python train.py --model="image classifier" --steps=23200 --lr_schedule="linear" --weight_decay=0.1
Rows from expert 6 of block 9, named by matrix and row number. Rows with one number belong to one neuron. Each number is 128 + 32 x the weight over its row's rms, rounded and kept within 0 to 255. All counts start at 0. After the name is the row's rms in percent of the matrix's.
# up: expert up (model.blocks.9.mlp.up, 32x80x320), inputs 0-79
# down: expert down (model.blocks.9.mlp.down, 32x320x80, transposed), outputs 0-79
up.44 066 [ 98 140 127 136 115 127 173 145  96 130 134 137 174  78 124 115 153 158 147 118  80 144 125  87 159 121 110 147 132 141 152 214 106 126 145  44 143 104 114  78 143 147 185 123 157 116 171 115 161 140 175 141 154 158  65 134 113 136 146 125 171 138  92 147 124 191 109  43 128 147 142 149 113 142 141 122  76 119 163 123]
down.44 083 [141 124  99 112 116 118 122 114 140 147  95 146 121  60  97 129 173 124 150 161  87 160 154 158 158 116 106  99 165 141 103 171 107 151  89 119 139  77  97 152 124 120 173 123 137 160 128 189 128  96 149 155  71 164  89 175 146 129 157 164 133 154  98  84 147 173  86 111  97 145 124 168 125 172 142 111 129 170 139 114]
up.45 124 [ 56  83 119 165  96  82 145 190 161 159 165 153 115 157  93 165 108 170 112 150 170 107  79  84 104  70 181  84  87 175 161 103  92 111 102  76  84 158 161 177 147  97 162 125 111 183 146 183 162  85 154 118 180  94 131  88 114 171 111 105  92 123 154 141 169 115 128 170 121 128 106 121 159 135 187 180 148 117 134 138]
down.45 103 [136 131 100  70 127 133 145  92 134  76  90 153 147 111 138 122 122 104 166 122 130 156 118 109 160 174  72 152 167  97 132  90 167 174 160 134 170  96  64 128 203 168 107  97 112  89 129  89  78 189 126 103 156 192 192 173 162 127 136 169 130  59 156 115 112 131 145 140 150 139 107 127  85 144  98 165 129 155 188 122]
up.46 120 [ 74 107 122 164  86  93 144 186 137 135 154 165 127 150  91 173 125 182 117 139 146 147  97  72 132  77 177  77  97 181 170  93 109 121 113  62 131 145 154 157 122 113 148 152 122 187 165 172 167  51 136 122 205 108 116 136  67 137 114 104  87 131 158 134 161 153 103 164 121 118 106 125 172 126 195 154 149 131 103 162]
down.46 109 [152 136 136 110 170 153 123  77 165 125  89 115 118 136 154 113 128  71 140 121 132 109 150 147 116 125  83 174 181  74  97  88 175 160 150 142 142  96  91 142 146 181 129 127 130  56 153  88 105 200 119 121 117 155 186 175 127  97 137 196 118 115 150 107 127  94 134 163 108 145 104  99  52 174  93 126 141 140 175 139]
up.47 117 [ 65 120 129 164  84  93 117 196 151 141 148 203 145 145  72 165 147 186 121 148 135 157  85  79 145  89 183  70 102 179 155 103 100 114 110  67 124 150 172 143 134 105 169 142 129 185 156 190 143  54 156 152 203 101 110 126  86 138 107 112 112 131 180 131 172 143  82 144 124 129  80 118 167 145 166 163 118 111 122 123]
down.47 111 [154 123 133 121 130 138 135  72 152  97  87  87 101 134 163  90  93  85 146 139  98 108 142 170 122 141  90 162 162  42 102  70 176 121 131 169 148  99  82 136 180 172 126 122 116  69 129  84 120 171 115 147 100 180 158 173 145 101 136 134 145 125 143 149 127 121 123 203  95 108 103 144  86 134 110 122 161 146 146 131]
up.48 088 [111 152 127 139 142 153 166 150 105 138 102 171 184  73 111 157 139 151 155  61  89 184 152  79 171 125 133 112 134 124 143 180 121 154 148  70 137 128 117  95 125 143 180 133 148 139 183 119 136  86 150 130 166 162 101 165 110 148 117 122 180 131  82 139 117 193  93 100 124 134 129 192 158 120 166 102  64 101 142 115]
down.48 100 [127 129 114 135 163 102 152 117 159 116 115 125 122 120  80 121 136  77 145 170  92 141 177 134 144 110  87 123 141 139 125 156 124 116  97 141 124 103 112 158 151 110 183 126 122 154 165 176 142 107 132 168  69 227  73 184 120  75 145 138 139 104 132  94 178 139  64 100  77 105 146 127  98 150 118 123 125 128 150 145]
up.49 077 [109 166  94 104 122 154 183 155  91 123 140 185 142  95  93 157 141 168 152  95 102 171 171  68 173 123 146 121 143 176 117 189 131 147 143  65 177  99  98 104 123 138 164 137 148 119 143 139 122  89 126 147 184 184 101 143 112 142 111 130 166 132 116 119 116 202  68  84 161 145  88 177 157 126 124  91  93 105 161 111]
down.49 087 [105 136 105 135  78 127  83 146 152 124 104 133 102 128 130 125 129  98 121 146  97 124 152 139 135 106 121 108 154 142  99 150  90  94  80 117 113  83 138 139 180 121 151 129  97 157 149 193 118 125 133 167  97 203  79 170 121  99 135 123 108 135 115 135 157 162  99  89 109 150 139 153 118 162 176  94 145 198 123 131]
up.50 065 [106  99 189 121 146 109 163 129 121 134 128  68  87 119 126 156 106 133 121 113 142  88 129 152  86 152 124 158 101 121  75 196 113  79 105 175 178 138 107 147 119  95 124  98  81  68 127  88 155 179 171 157  88 103 107 110 141 127 109 100 156 185 126 193 140 116 162  79 142 117 141 144 111 180 120 127 155 184 101 139]
down.50 073 [174 121 139 123 165 169 140 134 158 101 149 132 173 159 179 112 165 172 145  99 149 107 134 135 142 163 140 113 171 104 144 220 144 151 131 160 135 114 130  82  64 139  87  63 147 130 125 124  95 169 100 104 139 143 130 146 146 110 103 150 150 103 114 113 126 158 117  30 138  91 203 156  90 119 159 118 135 121  81 128]
up.51 108 [ 89 102 134 191  65  78 150 192 146 152 153 189 117 157  96 117 191 142 148 154 140 151 101  75 144  81 158  76  88 166 125 122 106 111  93 111 130 132 170 150 139  80 165 141  98 182 172 186 190  54 151 157 199  67  97 116  88  99  82 108 105 165 193 121 187 123 100 126 151 176 108 105 142 151 156 117 131 145 148 104]
down.51 113 [134 189 155 146 178 147 116  69 161 106  98 107 121 101 101 113 131 136 181 116  98 118 198 168 139 149 123 173 192  54  81  79 149 113 125 180 124 130  94 115 153 145 116  93  84  89 145 123 111 151 121 166  77 153 142 149 167 115 109 144 151 144 144 133 133 116 132 167 146 152 125 104 114 107 138 115 146 154 150 157]
up.52 111 [ 93 114 126 160  91  91 114 182 135 146 146 174 129 158  87 192 145 183 115 134 139 145  85  79 138  92 178  79  88 165 151 109 106 103 120  75 116 144 162 151 129 108 159 135 123 202 178 193 162  58 148 149 184 101 115 126  64 141  99 108 101 147 173 129 156 147  96 160 109 124  92 133 170 149 193 160 155 121 107 141]
down.52 106 [136 154 150 117 156 153 157  75 139 110  91 135 111 121 113 113 139 125 159 134 120 107 179 169 132 154  97 160 171  92  75  64 168 134 115 165 145 110  81 149 186 152 113 120 128  58 114  83  99 183 122 155  88 164 161 159 134 113 105 165 139  98 144 125 135 115 124 188 131 127  89 165  58 162 130 142 143 154 151 137]
up.53 099 [107 121 132 170  86  79 124 185 153 129 159 188 138 162  77 178 146 169 121 142 129 131  95  86 131  82 175  70  83 173 143  99 107 108 115  85 142 148 164 148 127 105 163 138 142 173 175 193 148  59 139 164 183  79 125 124  83 132  89 116  72 154 203 127 174 136  89 146 111 162  83 133 177 144 167 161 129 124 112 123]
down.53 090 [145 185 119 139 169 165 153  98 166 112  92 109 118  91 107 124 100  92 163 117 106 131 157 151 141 136  92 188 183  96 110  88 164 104 115 180 114 116  90 122 144 180 139 109  79  90 109 115 100 155  90 110  94 147 144 189 147 101 137 195 139 106 146 115 125 121 100 202 106 127 138 163  45 164 117 139 171 164 154 118]
up.54 119 [ 80  90 126 172  91  99 133 193 146 153 148 165 136 147  90 171 128 177 108 151 148 141  95  69 124  84 183  73  82 178 171  99 105 108 132  65 125 161 162 154 127 116 158 144 122 194 162 189 160  68 143 129 202 109 129 137  90 152 119 130  88 144 161 142 175 138  98 166 122 108 101 135 174 140 194 170 145 112 111 130]
down.54 109 [155 150 132  98 156 152 148  82 148 102 100 135 124  96 127 127 129  88 147 126 138 127 138 146 131 152  95 156 176 115 110  95 151 147 144 148 156 112  52 133 166 183 127 105 117  65 123  89 120 174 137 130 117 178 158 183 145 115 151 173 127  86 167 125 111 125 142 170 115 125  87 108  67 162 106 144 157 176 151 143]
up.55 067 [161 162 100 138 144 143 151 121  96 118  77 162 182 111 117 140 186 127 187 137  93 134 162  70 194 161  91  93 115 133 122 208 138 139 155 103 114 130  99  91 151 186 119 136 148 172 136  87 138  98 127 124 131 190 120 170 128 134 134  93 215 126 152  96  92 176  86  78 185 188 133 174 153 132 107  99 117 162 171 112]
down.55 087 [197  76  95 152 115 124 149 144 126 142 102 126 117 125  97 114 120 129 123 180  77 133 183 166 147 146 109 117 150 132  88 157 110  58 145 165 159  94 141 130 137 140 146 115  91 142 147 197 107  77 160 173  91 162  89 149 102 175 124 136 133 137  98 113  91 176 100  78 117 129 147 202 123  97 182 149 119 168 125 122]
up.56 123 [ 81 105 119 178  64  80 134 183 153 144 164 178 108 151  89 118 165 150 138 156 143 145  98  92 134  80 142  91  88 181 117 127  98 101  94 119 110 148 184 159 142  76 169 144 105 184 149 203 183  72 142 145 204  74  88 124 112 112 104  92 102 155 188 141 195 117 114 132 147 165 123 110 151 136 163 131 139 144 137 116]
down.56 125 [140 153 137 115 146 143 122  69 137 124 103 137 106  99 116 105  92 103 158 120 123 132 169 165 128 141 114 183 190  70  66  72 146  98 120 168 154 113  68 146 147 141 125  97 101  86 147 109 107 153 137 157  87 146 165 166 159 133 129 167 131 103 147 113 120 122 121 150 115 129 100 123  95 144 147 113 156 152 138 150]
up.57 102 [ 81 114 132 193  80  99 125 186 119 150 147 175 143 143  71 164 158 160 122 142 128 142  86  76 136  84 171  86  95 165 147 103 104 113  93  96 124 132 156 154 142 112 173 147 123 180 159 207 183  67 167 142 200  95 108 118  75 131 102 113 110 151 172 135 174 140  95 154 136 144  99 119 163 135 174 162 132 119 129 132]
down.57 096 [131 151 112 111 138 152 116  44 158  92 114 123 107 119 129 112  96  86 149 135 131  86 166 180 123 126  96 169 202  52 107  56 168 127 132 171 131 112  43 150 175 171 145 121 119  79 117 118 130 167  86 142 104 173 144 170 142 110 150 174 134 110 140  83 103 110 137 194 154 118 105 128  49 162 122 100 156 123 142 149]
up.58 123 [ 71  94 125 162  96  93 139 185 137 137 159 185 131 156  81 197 117 172 121 145 144 130  79  81 134  87 181  73  95 177 165  89 115 111 113  70 110 142 170 168 136 112 151 154 134 185 166 193 157  54 146 125 179 101 116 138  76 153 123 114  91 136 165 141 171 147  95 169 110 125 101 122 171 118 189 171 154 113 104 150]
down.58 110 [158 158 131 117 161 172 161  80 121  93  92 121 116 122 145 113 118  98 141 110 119  95 158 134 138 162  83 161 168  93 114  76 161 129 126 163 138  82  78 119 129 153 140 115 100  53 126  75 126 167 151 150 104 190 181 171 152 105 122 151 163  95 132 116 146 132 129 197 105 118  88 130  75 136  97 151 143 138 147 118]
up.59 049 [144 119 169 122 145 118 159 153  88 124  78 109 115 143 132 141 143 174  55 123 160 132 126 150 132 134 124 163 128 113 112  97 132 150 173 123 170 121 161 116  53 144  68 139 104 172 108  80  95  97 124  97 102 122 126  96  66 113 119 129 148 162 174 119 111 122 113 106 116 144 170 147 176 181  56 110 117 163 127 126]
down.59 067 [148 114 140 118 131 130  76 132 110 183 170 129 112 121 184 124 121 145  66 179 166 101 199 136  73 152 133 131 148 146 135  83 143 103  50 127 130 124 162 147 150 143  84 116  79 161 107 116 100 135  53 138 151 111 114  97 130 161 113 143  79  79 143 126 190 126 154 127 105 125 118  83 106 145 190 103 120 119 121 139]
up.60 116 [ 71 102 130 176  99  96 142 180 134 159 142 196 144 141  87 174 140 188 127 145 132 148  94  62 152  93 179  75 105 191 162 104 106 120 109  65 126 144 161 154 135 107 156 133 125 183 176 194 145  44 154 150 207 109 114 139  72 137 104 125 111 146 164 143 167 172  89 161 118 127 100 133 165 140 184 164 136 130 114 150]
down.60 111 [135 158 109 107 149 132 151  69 135 118  79 118  75 114 154 133 116  90 150 137 101 122 174 145 141 148  78 163 155  73 115  80 160 124 118 164 116 105  61 111 170 158 131 115 109  56 121  98  97 170 134 139  97 169 162 173 172 103 113 158 147  99 139 131 138 139 114 170 118 123  82 119  62 134  97 105 160 148 145 158]
up.61 083 [ 62 109 124 162  90  82 129 183 123 149 161 181 148 134  62 180 151 171 140 144 144 125  82  75 164  85 166  77 103 189 171 110 130  95 121  66 138 141 162 159 111 110 168 139 115 174 184 178 149  88 146 168 188  92 107 141  80 124 104 128 130 161 132 135 150 170  65 126 130 126  94 131 164 117 199 161 115 110  89 129]
down.61 088 [101 144 133 185 138 135 121  86 138 100 117 142 115 114 101 110 117 113 177 158  75 104 150 151 162  98  98 156 168  91 149  95 142 125 147 150 130 103  81 165 147 153 149  95 104  88 162 100  93 114 139 129 115 192 133 190 187 139 109 160 169 150 132 133 108 134 128 170 124 100 118 154 111 175 156 124 202 202 141 176]
up.62 089 [ 76 140 117 156  72  91 133 180 114 175 135 212 155 133  84 158 161 176 154 132 128 162 106  69 168  96 173  76 100 165 121 122 103 100 122  82 126  97 172 148 146 108 177 139 138 142 172 189 152  85 140 176 201  94  94 143  75 146 108  95 139 140 159 132 150 174  74 148 129 152  79 126 158 124 145 130  76 123 118  94]
down.62 091 [121 158  87 153 104 118 115  66 156 104  81  93 113 109 123 112 138  58 157 165  99 143 165 139 151 123 113 172 208  75  99  65 166  99 105 172 122  76 109 159 192 132 147 103  83  87 127 127 100 172 138 130  93 167 141 208 142 131 113 162  99 171 124 126 119 136  99 142 145 148 119 179  95 128 139 125 168 201 162 168]
up.63 062 [107 156 125 147 123 113 196 200 105 143 126 160 145 127 108 106 172 134 159 138 135 144 136  97 184 147 110 126 134 151  46 207 122 101 139 107 182  87 152 128 123 145 136 140 153 177 126 113 168 101 151 175 145 192  99 126 117 122 120 105 141 149 149  93 117 148 107  63 177 192 148 172 122 150 127 102  62 129 154  80]
down.63 084 [118 113 116 132  83 114 109 127 143 110 112 142 110  85  94 128 115 108 114 124 130 127 199 169 126 122 119 114 173 165  91 175 121  96  81 136 134  80 163 107 150  95 132  92 126 120 162 162 142  92 118 193 122 179  40 158  84 138 128 135 130 121 133 150 161 162  97 108 121 153 135 157 107 111 152 124 141 168  81 110]