From a checkpoint of a small image classifier: activation gelu, 23200 steps.
Rows from block 7 of a small image classifier, named by matrix and row number. Rows with one number within an expert belong to one neuron, the router's apart. Each number is 128 + 32 x the weight over its row's rms, rounded and kept within 0 to 255. All counts start at 0. Numbers have three digits each. After the name is the row's rms in percent of the matrix's.
Before each expert's rows are labels from the 100 images, of 14976, where the router gives the expert most weight on average: "top examples" is what is common among them. Only what is clearly more common there than usual is listed. The data: retinal OCT scans (Kermany 2017).
# router: router (model.blocks.7.mlp.router.weight, 32x320), inputs 0-79
# up: expert up (model.blocks.7.mlp.up, 32x80x320), inputs 0-79
# down: expert down (model.blocks.7.mlp.down, 32x320x80, transposed), outputs 0-79

# expert 4
top examples: finding: diabetic macular edema
router.4 101:158150125132119122116164137142156066132118157070106187155085194119117122083151175134127115169255124109139149142160096115143118138064090150087133081098150161067163146154084122101147103145130134155083150055147146081136149140134097160154076147
up.0 086:099103099144138142190165113139141122120123136147137139092134223198105120089132162163106168146144139116137145155155136158203128071125093174062144118121071138139183156107065056086118117139128126137117146104109182145128174110159048163148031120
down.0 068:115160134107142163099122220136183067106128159116130063155127136161102132133090166168153120070095152139129133130182125198126119104157135133172156146119117108090080179106190184171128116135109093086158103193179108193182107117109137131080156138
up.1 099:123146147127081141085096093146199170112120092128146139124102129151140100076073152131128142138051141128153117155119145155125135125146127162159112111095129146099109006152092167172070075124161109172119053139139156101138139157100165106152150157
down.1 110:147088097170075137111128098129112147137089108184106150150105106109139140147133133109113130091146101098196061118083148093163097154193092080116123181104132053149107101134165166147115110120161104126175054138142090111152113069164126115121140139
up.2 094:099094094116122115123136095161125195166137061157149103092144137175090073131099101123096205161110178157140052107074184134129144106179127152142127155137098077180126099097115137124092128073137146092138119139116157113128106132095108117123142132
down.2 086:107170181100097065182137129092174156097137159141120117127111143148079113084087110077114141101128125149078122151094088140178089121104142143100143162153145181107130136138112097080126156099113096148148146113069147096057114197121099098130095105
up.3 077:090178168135096136086097135099119145135083133143126105113162117162112126086116076080181164100089119136155118135099117205110124134145151167180139171109145113171051117117116169110096119120195077159153112135112110150106095138094161055069193170
down.3 089:182116129126100121095123134130100110146161144097088116091132163112123148098192105080102122136178121143116153131108110111100108153089179133150097103126159142081110149121098137146098198084095167137094147057123096091069141090111175084098163088
up.4 085:167124094108105157068083123127128104217080109117121186143142106097140096125140120174140141149182154153140122081131148086053132129128110153193100130113096107094121095154118200163093124111127153177110109057181124122177185131132152081125168163
down.4 110:117131119153109128165126125126118142101116136161109124143128130118085122116121114096125124043147072154135102105155076144160060161121154088119145187167125088170096125117199106105182123132154085092148070171095082145089102171137148136088140134
up.5 101:111086140124141114151129080113097133190093038148179160093150113156147076174123067134115146097155129111090104110106151090098090138156122148171170145156131145143103123172149132104109171091095155117162138125153125148101150112153198107060184124
down.5 075:119163130096157129135151174138154032129144160101124121143135135132101161100138169136151126165171177126138152157071072158109166102100129154091140095082141116087141197123087058100150130138142166140109140078171115141141127183075156125100120111
up.6 108:105132130111092095122155131141160113176129147136147145147107094105078086151059114110085190168120131156120058128144089185139148124168107138103109200164133076135159140153082103113140113089132171136167182191129156065135153140142122168174127139
down.6 086:107122119105121159170070116167107119075173152138139106119132094190148117146091156083115141109111148117147130170146142161125143034153158147180095135132116100106116185095096061176105085154156099142126097136176170148146121082110120162148098133
up.7 083:047151160166090114152137083142153192160117107172147107116165123166112072104070130101088223122116116173142064109133110174131132103126121170154123217148132083201098094109105092101160132062149109131142138146138108149108132142132138115110130140
down.7 074:173131140150137098135073139100180108108162141108113091104119147130122147095133107124134095191202138174113142163118126135135157123064128115132128106171115166064161116102057132143133181126128127147104116053087134120096159202146080096147075138
up.8 078:106151123126087096148090078141152232148167077172189087097166105178098095140107118073102167127075134140166068151164105154125096082147184139138123177152146080171121104128126095150101143086172136129175072160109150122139112146127114119152173156
down.8 092:119136142141105085165152130106117137142140128107133098098150169120082148092133065055117088112193102146060128117112115100135076158097183122117113148158162152118136109078112123116146184127086131114095158096102100091079105167116108145092142077

# expert 2
top examples: finding: normal
router.2 106:086144120144142130164162147145167095095142090186176201175155054124092142202136157138141150075089132124130144112162115097145095105098158098124150128140134133163093184207178135138181116184137098133194105200132117188131120162130112141093095081
up.0 090:170096149079134146079116112114116103187140120089095148161090141117136088125135155099092141227155154138145147142123159097108157156167068118126074122124095105101180103111041145104085182061117147121087181084147152095155177131104108115155133127
down.0 104:119106098139107153086120110121137111194101115143105142136096121144157089095159139128116158204135102150141105159109128107152188108063083150148142151117157117173181140164097136150060078106121152128126094141101138087142163129132121112199116180
up.1 100:152125143172092089092134110117124167133138127098152147127085156084093114093155097144158102166200107098113110132105088132133145195147078134125098110076131150104149071109107203162067104108134186137094106063148109062169149125146138121175152156
down.1 091:134083148156096132154138138137117119131139147123089117096151178141160129128076134092119127109150150115103192178136076137144109109124192132117143149150149112134101149112092066097125205124052129153120137121095126132097136098106065106115060083
up.2 106:092128189094165098123134075139132105104190121070105115086181174140133158090105120090062119114142134112136161138128140149121124109134175144092126125121148145117107156119115110079120166104102150112081168118134143108089133117093125137069140076
down.2 105:150151138073145156139200155154134081145157160122089143140150149097102167107149155107147141202205135149119141076109138121122178096085087069050107126123132081117103169093115093100129067097092172147122191084133086123098091130026140124138160102
up.3 093:138091169110106180124082103134078135091139132062122097084156194119150182071166106113073098151223117133136126147108138119086151129137124109147073103129134141092099117087125123165123123098170121128058158044159153113130152105147130126106175127
down.3 094:085103170097118093144061054114140124126127092079130109069095172147189113080154066098110079142189110102102138170059125149173148137107122148134141098097159165115146086166095099117099149129134112119072117078095187086096152123147076101139107117
up.4 088:158148100120135171161098158155101157173126196059161100122164206129135176060135122162141094083190141133108135164157082186099171110128182094136120137145125115110082080063162104144096130101110118113068155056135137162145116137121115162122153122
down.4 094:136134174119101094121119143116133115106154148101078109110096182092121143099146098115093128140169135174134129163105136110156170136111152108086110160154157197090140145130112079089110152142062145133104199137082169096109105142138067149127109116
up.5 110:204122179115138164105086115104063134108152132076148090127121164123162128103168171138136141160171167104127149140082146105118156134162096142131062107097120121078106113094096109128125118113141129126072134067148150094119166113127151093138153113
down.5 083:125058098088093110132088091172122112166137141094134096100114167169172137095180128102125121128165115176084159203142091144117166106168183241078114139135159135150153140115082100133072105086156165164080115105115103077136133132140129126135110148
up.6 124:131120113085149156153131095158121087093169140101111119064148146160150185096156093093100058112147163158152164178091122120103140125079213100125152098108133179083074142110162108134152137126141155110091127091147163114130095124116120135076157083
down.6 120:141136090158181137050191144166120076165113146155094151181169102070093093141157162161135160131117119163122098041115139111076091114094102098134086120090138112123105106110176175141162093126150142132152126144159059129133151130061214058045154105
up.7 094:132165174115093139108093133134099153118147161109140116106117175105112132100117123103108141131232126125135101137128130175126147160149138141120083158089175117132133118065109137127087087116145110126058147014134105075135114131122122148160147160
down.7 078:114127099081122153137140122146106095183116133056084131092106177123136128133182133064078112198089139140126133140083104110169185085078146167106110119157138151139170081133042124113156150123114184135159153084074102095152160103081089129130089059
up.8 088:185114181115148145139088129171082167147153126073169109085120159119147127096169097122134095160142119136132134175107140087094187127160128096112096079149117148095151080106168110110133104098088152067084162098161161079111096135100146119137153139
down.8 082:100129141134147163104146158086120098138064147128152198088099107134134147141174133149097140193130085084066138161095158062139141141053072108122147104102145132143215134177125133129120096148127119162137128150141158084136131149180136110173093117

# expert 13
top examples: finding: diabetic macular edema
router.13 117:097109082087140172148150152134158089121134147192086133158185069128119157188136169152163123068065121157163161088143164108108126089115142124154181122141113119168097168183157113163160157184150093160182125188144123209156111148132127148086119108
up.0 123:094114100148126165155037084178154153109139130126158095104148107142222155130091087152177075049132086122156158105157142140044122144145192124189166144143117138133072104124176132174126114152081108105129102126169114164173100078113159100073200138
down.0 123:200126137103095135123081143110132133141125127105151158158107118123162087135135162137130131106166116077127078187121145136173130124122101091180083103137147114073150105126143141167091105119121102154105093094125218109142168133206097129145136170
up.1 079:159149136136160125160100087136092185164172117108101091098111181133124161089133120117133115144216099114138096154089102107111125099094118096086095146111134133119135100094125075078126086059115152082071133012124127067098109121106148155158167108
down.1 077:145158114110115123247145126114090154117148115095160044106188165115106186135154008088068096135139154148123131120127133113160113104090179140104141177120132202148143127124148099114161114128135123176129175171111142085108077176114098180112138143
up.2 088:136119135141119124129120138082106052114140137085083122107160180101130166106201107113170098092128125105115133126094150095108090153076112107136150065099151173033103131131156134111135094153124109166106127108142124120111097100123170099113171162
down.2 094:080131173107096128108103110140169147132117119148164139085121121108063079119056125104114145123132081091117065150082128147115136124126115117125134160080135096166082090119102143163090084108056075137143131107173117103118143109123114113095108116
up.3 101:147134149098099121164202147075093107132091172106102057089147194116106162074192133093138132116180112149147122095086152075168105094131161101081140085118119154131107145082132122090093150103178114159093194075066125139064082154132111113080098085
down.3 108:148126109112148127095187143090122116134126156152098202159133111095060113179149187114088147211125156169109096056102121128100178122114081125076071130118114112117174135147077172129141128099096163124190128139138132091141140154094101127135093083
up.4 095:111133145177134105144122036169110142112178074152111109059109208189097134055139099111089114137160095106142122156133062145127125126109188217051128133124141146156069156109072108126117095073145125095090106114127078124107128119123173159139110120
down.4 107:175151129148134067084152131142108095145120137091105119142102172082114108107128142169159131183118108140134127091136100122047176147192125119086132115079151110101152142089149177099133124157124167114081152076134060101110101137073176119158168122
up.5 087:176134137116169114114141111166111194124182123099117100095132162112129149110133124095131104149200127147122110171094118098089152116146158106107082120076142117124117074075106091099109073059127170093071136056136167064100122103128148095171159132
down.5 085:109160049086162132159153138140104108148150144088117100077169185120119179118145062086132102106109159184151156069199099094092093111083176102142172135161149162104132165095125133167141148122164155102113180123104096160121074187071158181109142112
up.6 104:171100178104107122137157109059079142158096099134106126144103138153156117151172130098070123186133142123093092145045136100162133110144109145084113111071133138140157124135087138135082148049186139174142141105100173083059160148138097123135125132
down.6 074:194089219168128041112108096133122133122226106083112142174163086087127159136150102108121082106190108157101178071099168071137144132138175118135056107154149127101150103147139117129160167152095158074143118082070139106087148150136143110102115094
up.7 107:125166127083138125167166132099095096100131153125099087096144201152129164077192133077127135110148115135134128152151105089143121110081176116053129101132146136145127156096129090068164168119136132142108153116093111125079096163127107116106094134
down.7 120:169128122134131133088163142190137123173158138148080173173108115093103098137125173178125150163101146150130105082125143137066129101164060109127069115110124091072172105132120147167135114094088157107131137122162115116174135112119143129114151090
up.8 093:108097128144146094097159156164108080136113174079085094114148192090083160056095121140177132117124124135139128077080141198112131162153116128122110157084093095118105128073146131107124132123158141135072172124140084153115091123106138095124124112
down.8 084:193145114123142149142079161095115115101151150121137084091176137095122102098149109092161089102112167187164122137127133139089202112169164120151118114111132086068076171105110114103124161150121068065100133104111127144110073109119101107109145106

# expert 3
top examples: finding: diabetic macular edema
router.3 095:085109149166147141128115162102155131086131121197204128135163069148137119193118118126168097105088114082100196117173152168129118157154164099171148150133116143170099189170169133140110160190072084119186098173128138159114108142123106120087122086
up.0 087:168089153128164078122117086142130163145122149086166135126106172111140077097109145155089150113198125052046096139086161147111157130158083144180029138125120099121090104089121146155104095115111112131089174065184152140136160126150122128112177076
down.0 088:062159103051099133160109158111108136083204148094124099115138125159116147142130146071162139144102161162134150209161139158216160130106165112122168143120128153132150154114092070102110139200138133123109163168042208088125122164165079135153091151
up.1 089:123145119103151099186118070155142146135179137100159109095123169138166148091119106119098106127164133090116136174118195145150113149099115117095090120149116166075136125092143132113080122105102136095090176053145180060125134108132127173147152138
down.1 088:114102135121102084136118136144115150117153135092136111134090138159149137100137164114113126167165109142141171189100106140195149108108118135145103140122143129119155110111060102092103133170166182151071151125045161100144151161157035154206055118
up.2 114:148172206163160125099085113131147117092135118126185147157119098130156083150109154161140151109127104054078144123103150159118135152187121115177089122119168093104086104133172148133106128173056100113126110132148156092118155144121146078095175136
down.2 121:164104074152174131109143101126114154158113100147149133122146100140172105135163131144126125106132144098117105072099159113062108123130116125146108096124064155117097108161175168164176091115112111123140098071194121197148119109097156106073185086
up.3 107:111150089106182151141105127143152117150149158148123165146134107083175148154099137096099080086170117102118133131159133155066131146115131127167101141108136159127078105117182131189121146101105107136156131100154159143155137123155133095092174131
down.3 095:133102180161104159105079113116121149091131104149154077104128169165138124131129117159119163109105104122148129155162126126155135142156167166170113145146134098158109125123125134192130109143168053116110098111096147138088113168154147097137151202
up.4 108:145123149107087155099070111150109167089120140112203088104071130164187112124117137147148106123127149058122168197081145152123149120151146140160075119117148109120087083121113117153066076124118119107111139105150180067141111152138142097160174125
down.4 115:136136097182149131143156102165141139130110107159148131152169079127151116136114145159106134072150097083105111054111138103085098142097132166097144126128087154122123113181201165110164120114101108127184126107188101167130105089106191116065166066
up.5 094:138129130082121151160135063156141148142170120080140127103096161161159118104142129135088103148157138120113139148086138107142140110103116133117128090120148181074134101134120110138062082103111174142082145073171179043147133138133126113146158120
down.5 075:127131115077140103157090154163129096122191139089093132157104159154128144123138155107144128137090152162134154138124082141137147113137168127062148096160120128085140100095135068092095138147124153083119142084090140075143157118154134151172086149
up.6 097:194113083167132179105106111145089128127101129051118087097178163161157166134128106155134110132138187158109148106138119082093143118144138109155125134163141104091140101099161161180117142115086111084076118107134105165173097106115178115126152154
down.6 082:128130163165118128082071115142161110117106157082162098047059203195152186074105076135176131119095121123141186131148145189111159109132181154131136126173122158113114136107124129138151130164133130083066107134123113162114128167111190083151152164
up.7 100:120122120124100131117096165095094186118090150064144107058122227109108145042119083124129112141172120117112093090087135144140117127120098097139167165162092098158173087053147109112092093133149099141064153094112077168110116150125147174127139166
down.7 105:125127143136126126089110163074138095088113123098111102110113143137142141132149123133183126123084161149131172125154103143110160175180179148140198110151145132088079167118140130114129229163128099104097119145034094095111110136098168103110175150
up.8 124:142155187166107094092104160120185140106119140139172173171110104073101073138068128097186159139137106078075107131123116147135105177157101100179081141103154125107119057143152171151071132178127105143151143121112125093106138154147112110125167159
down.8 128:174143102140146127126145112157133141133089118123145104079162166137155122095170097115151103093194088104104133080116123105065085161123159120109134122089141146094093123155162125102174125081132133119098102080189054152097124106092217128090197083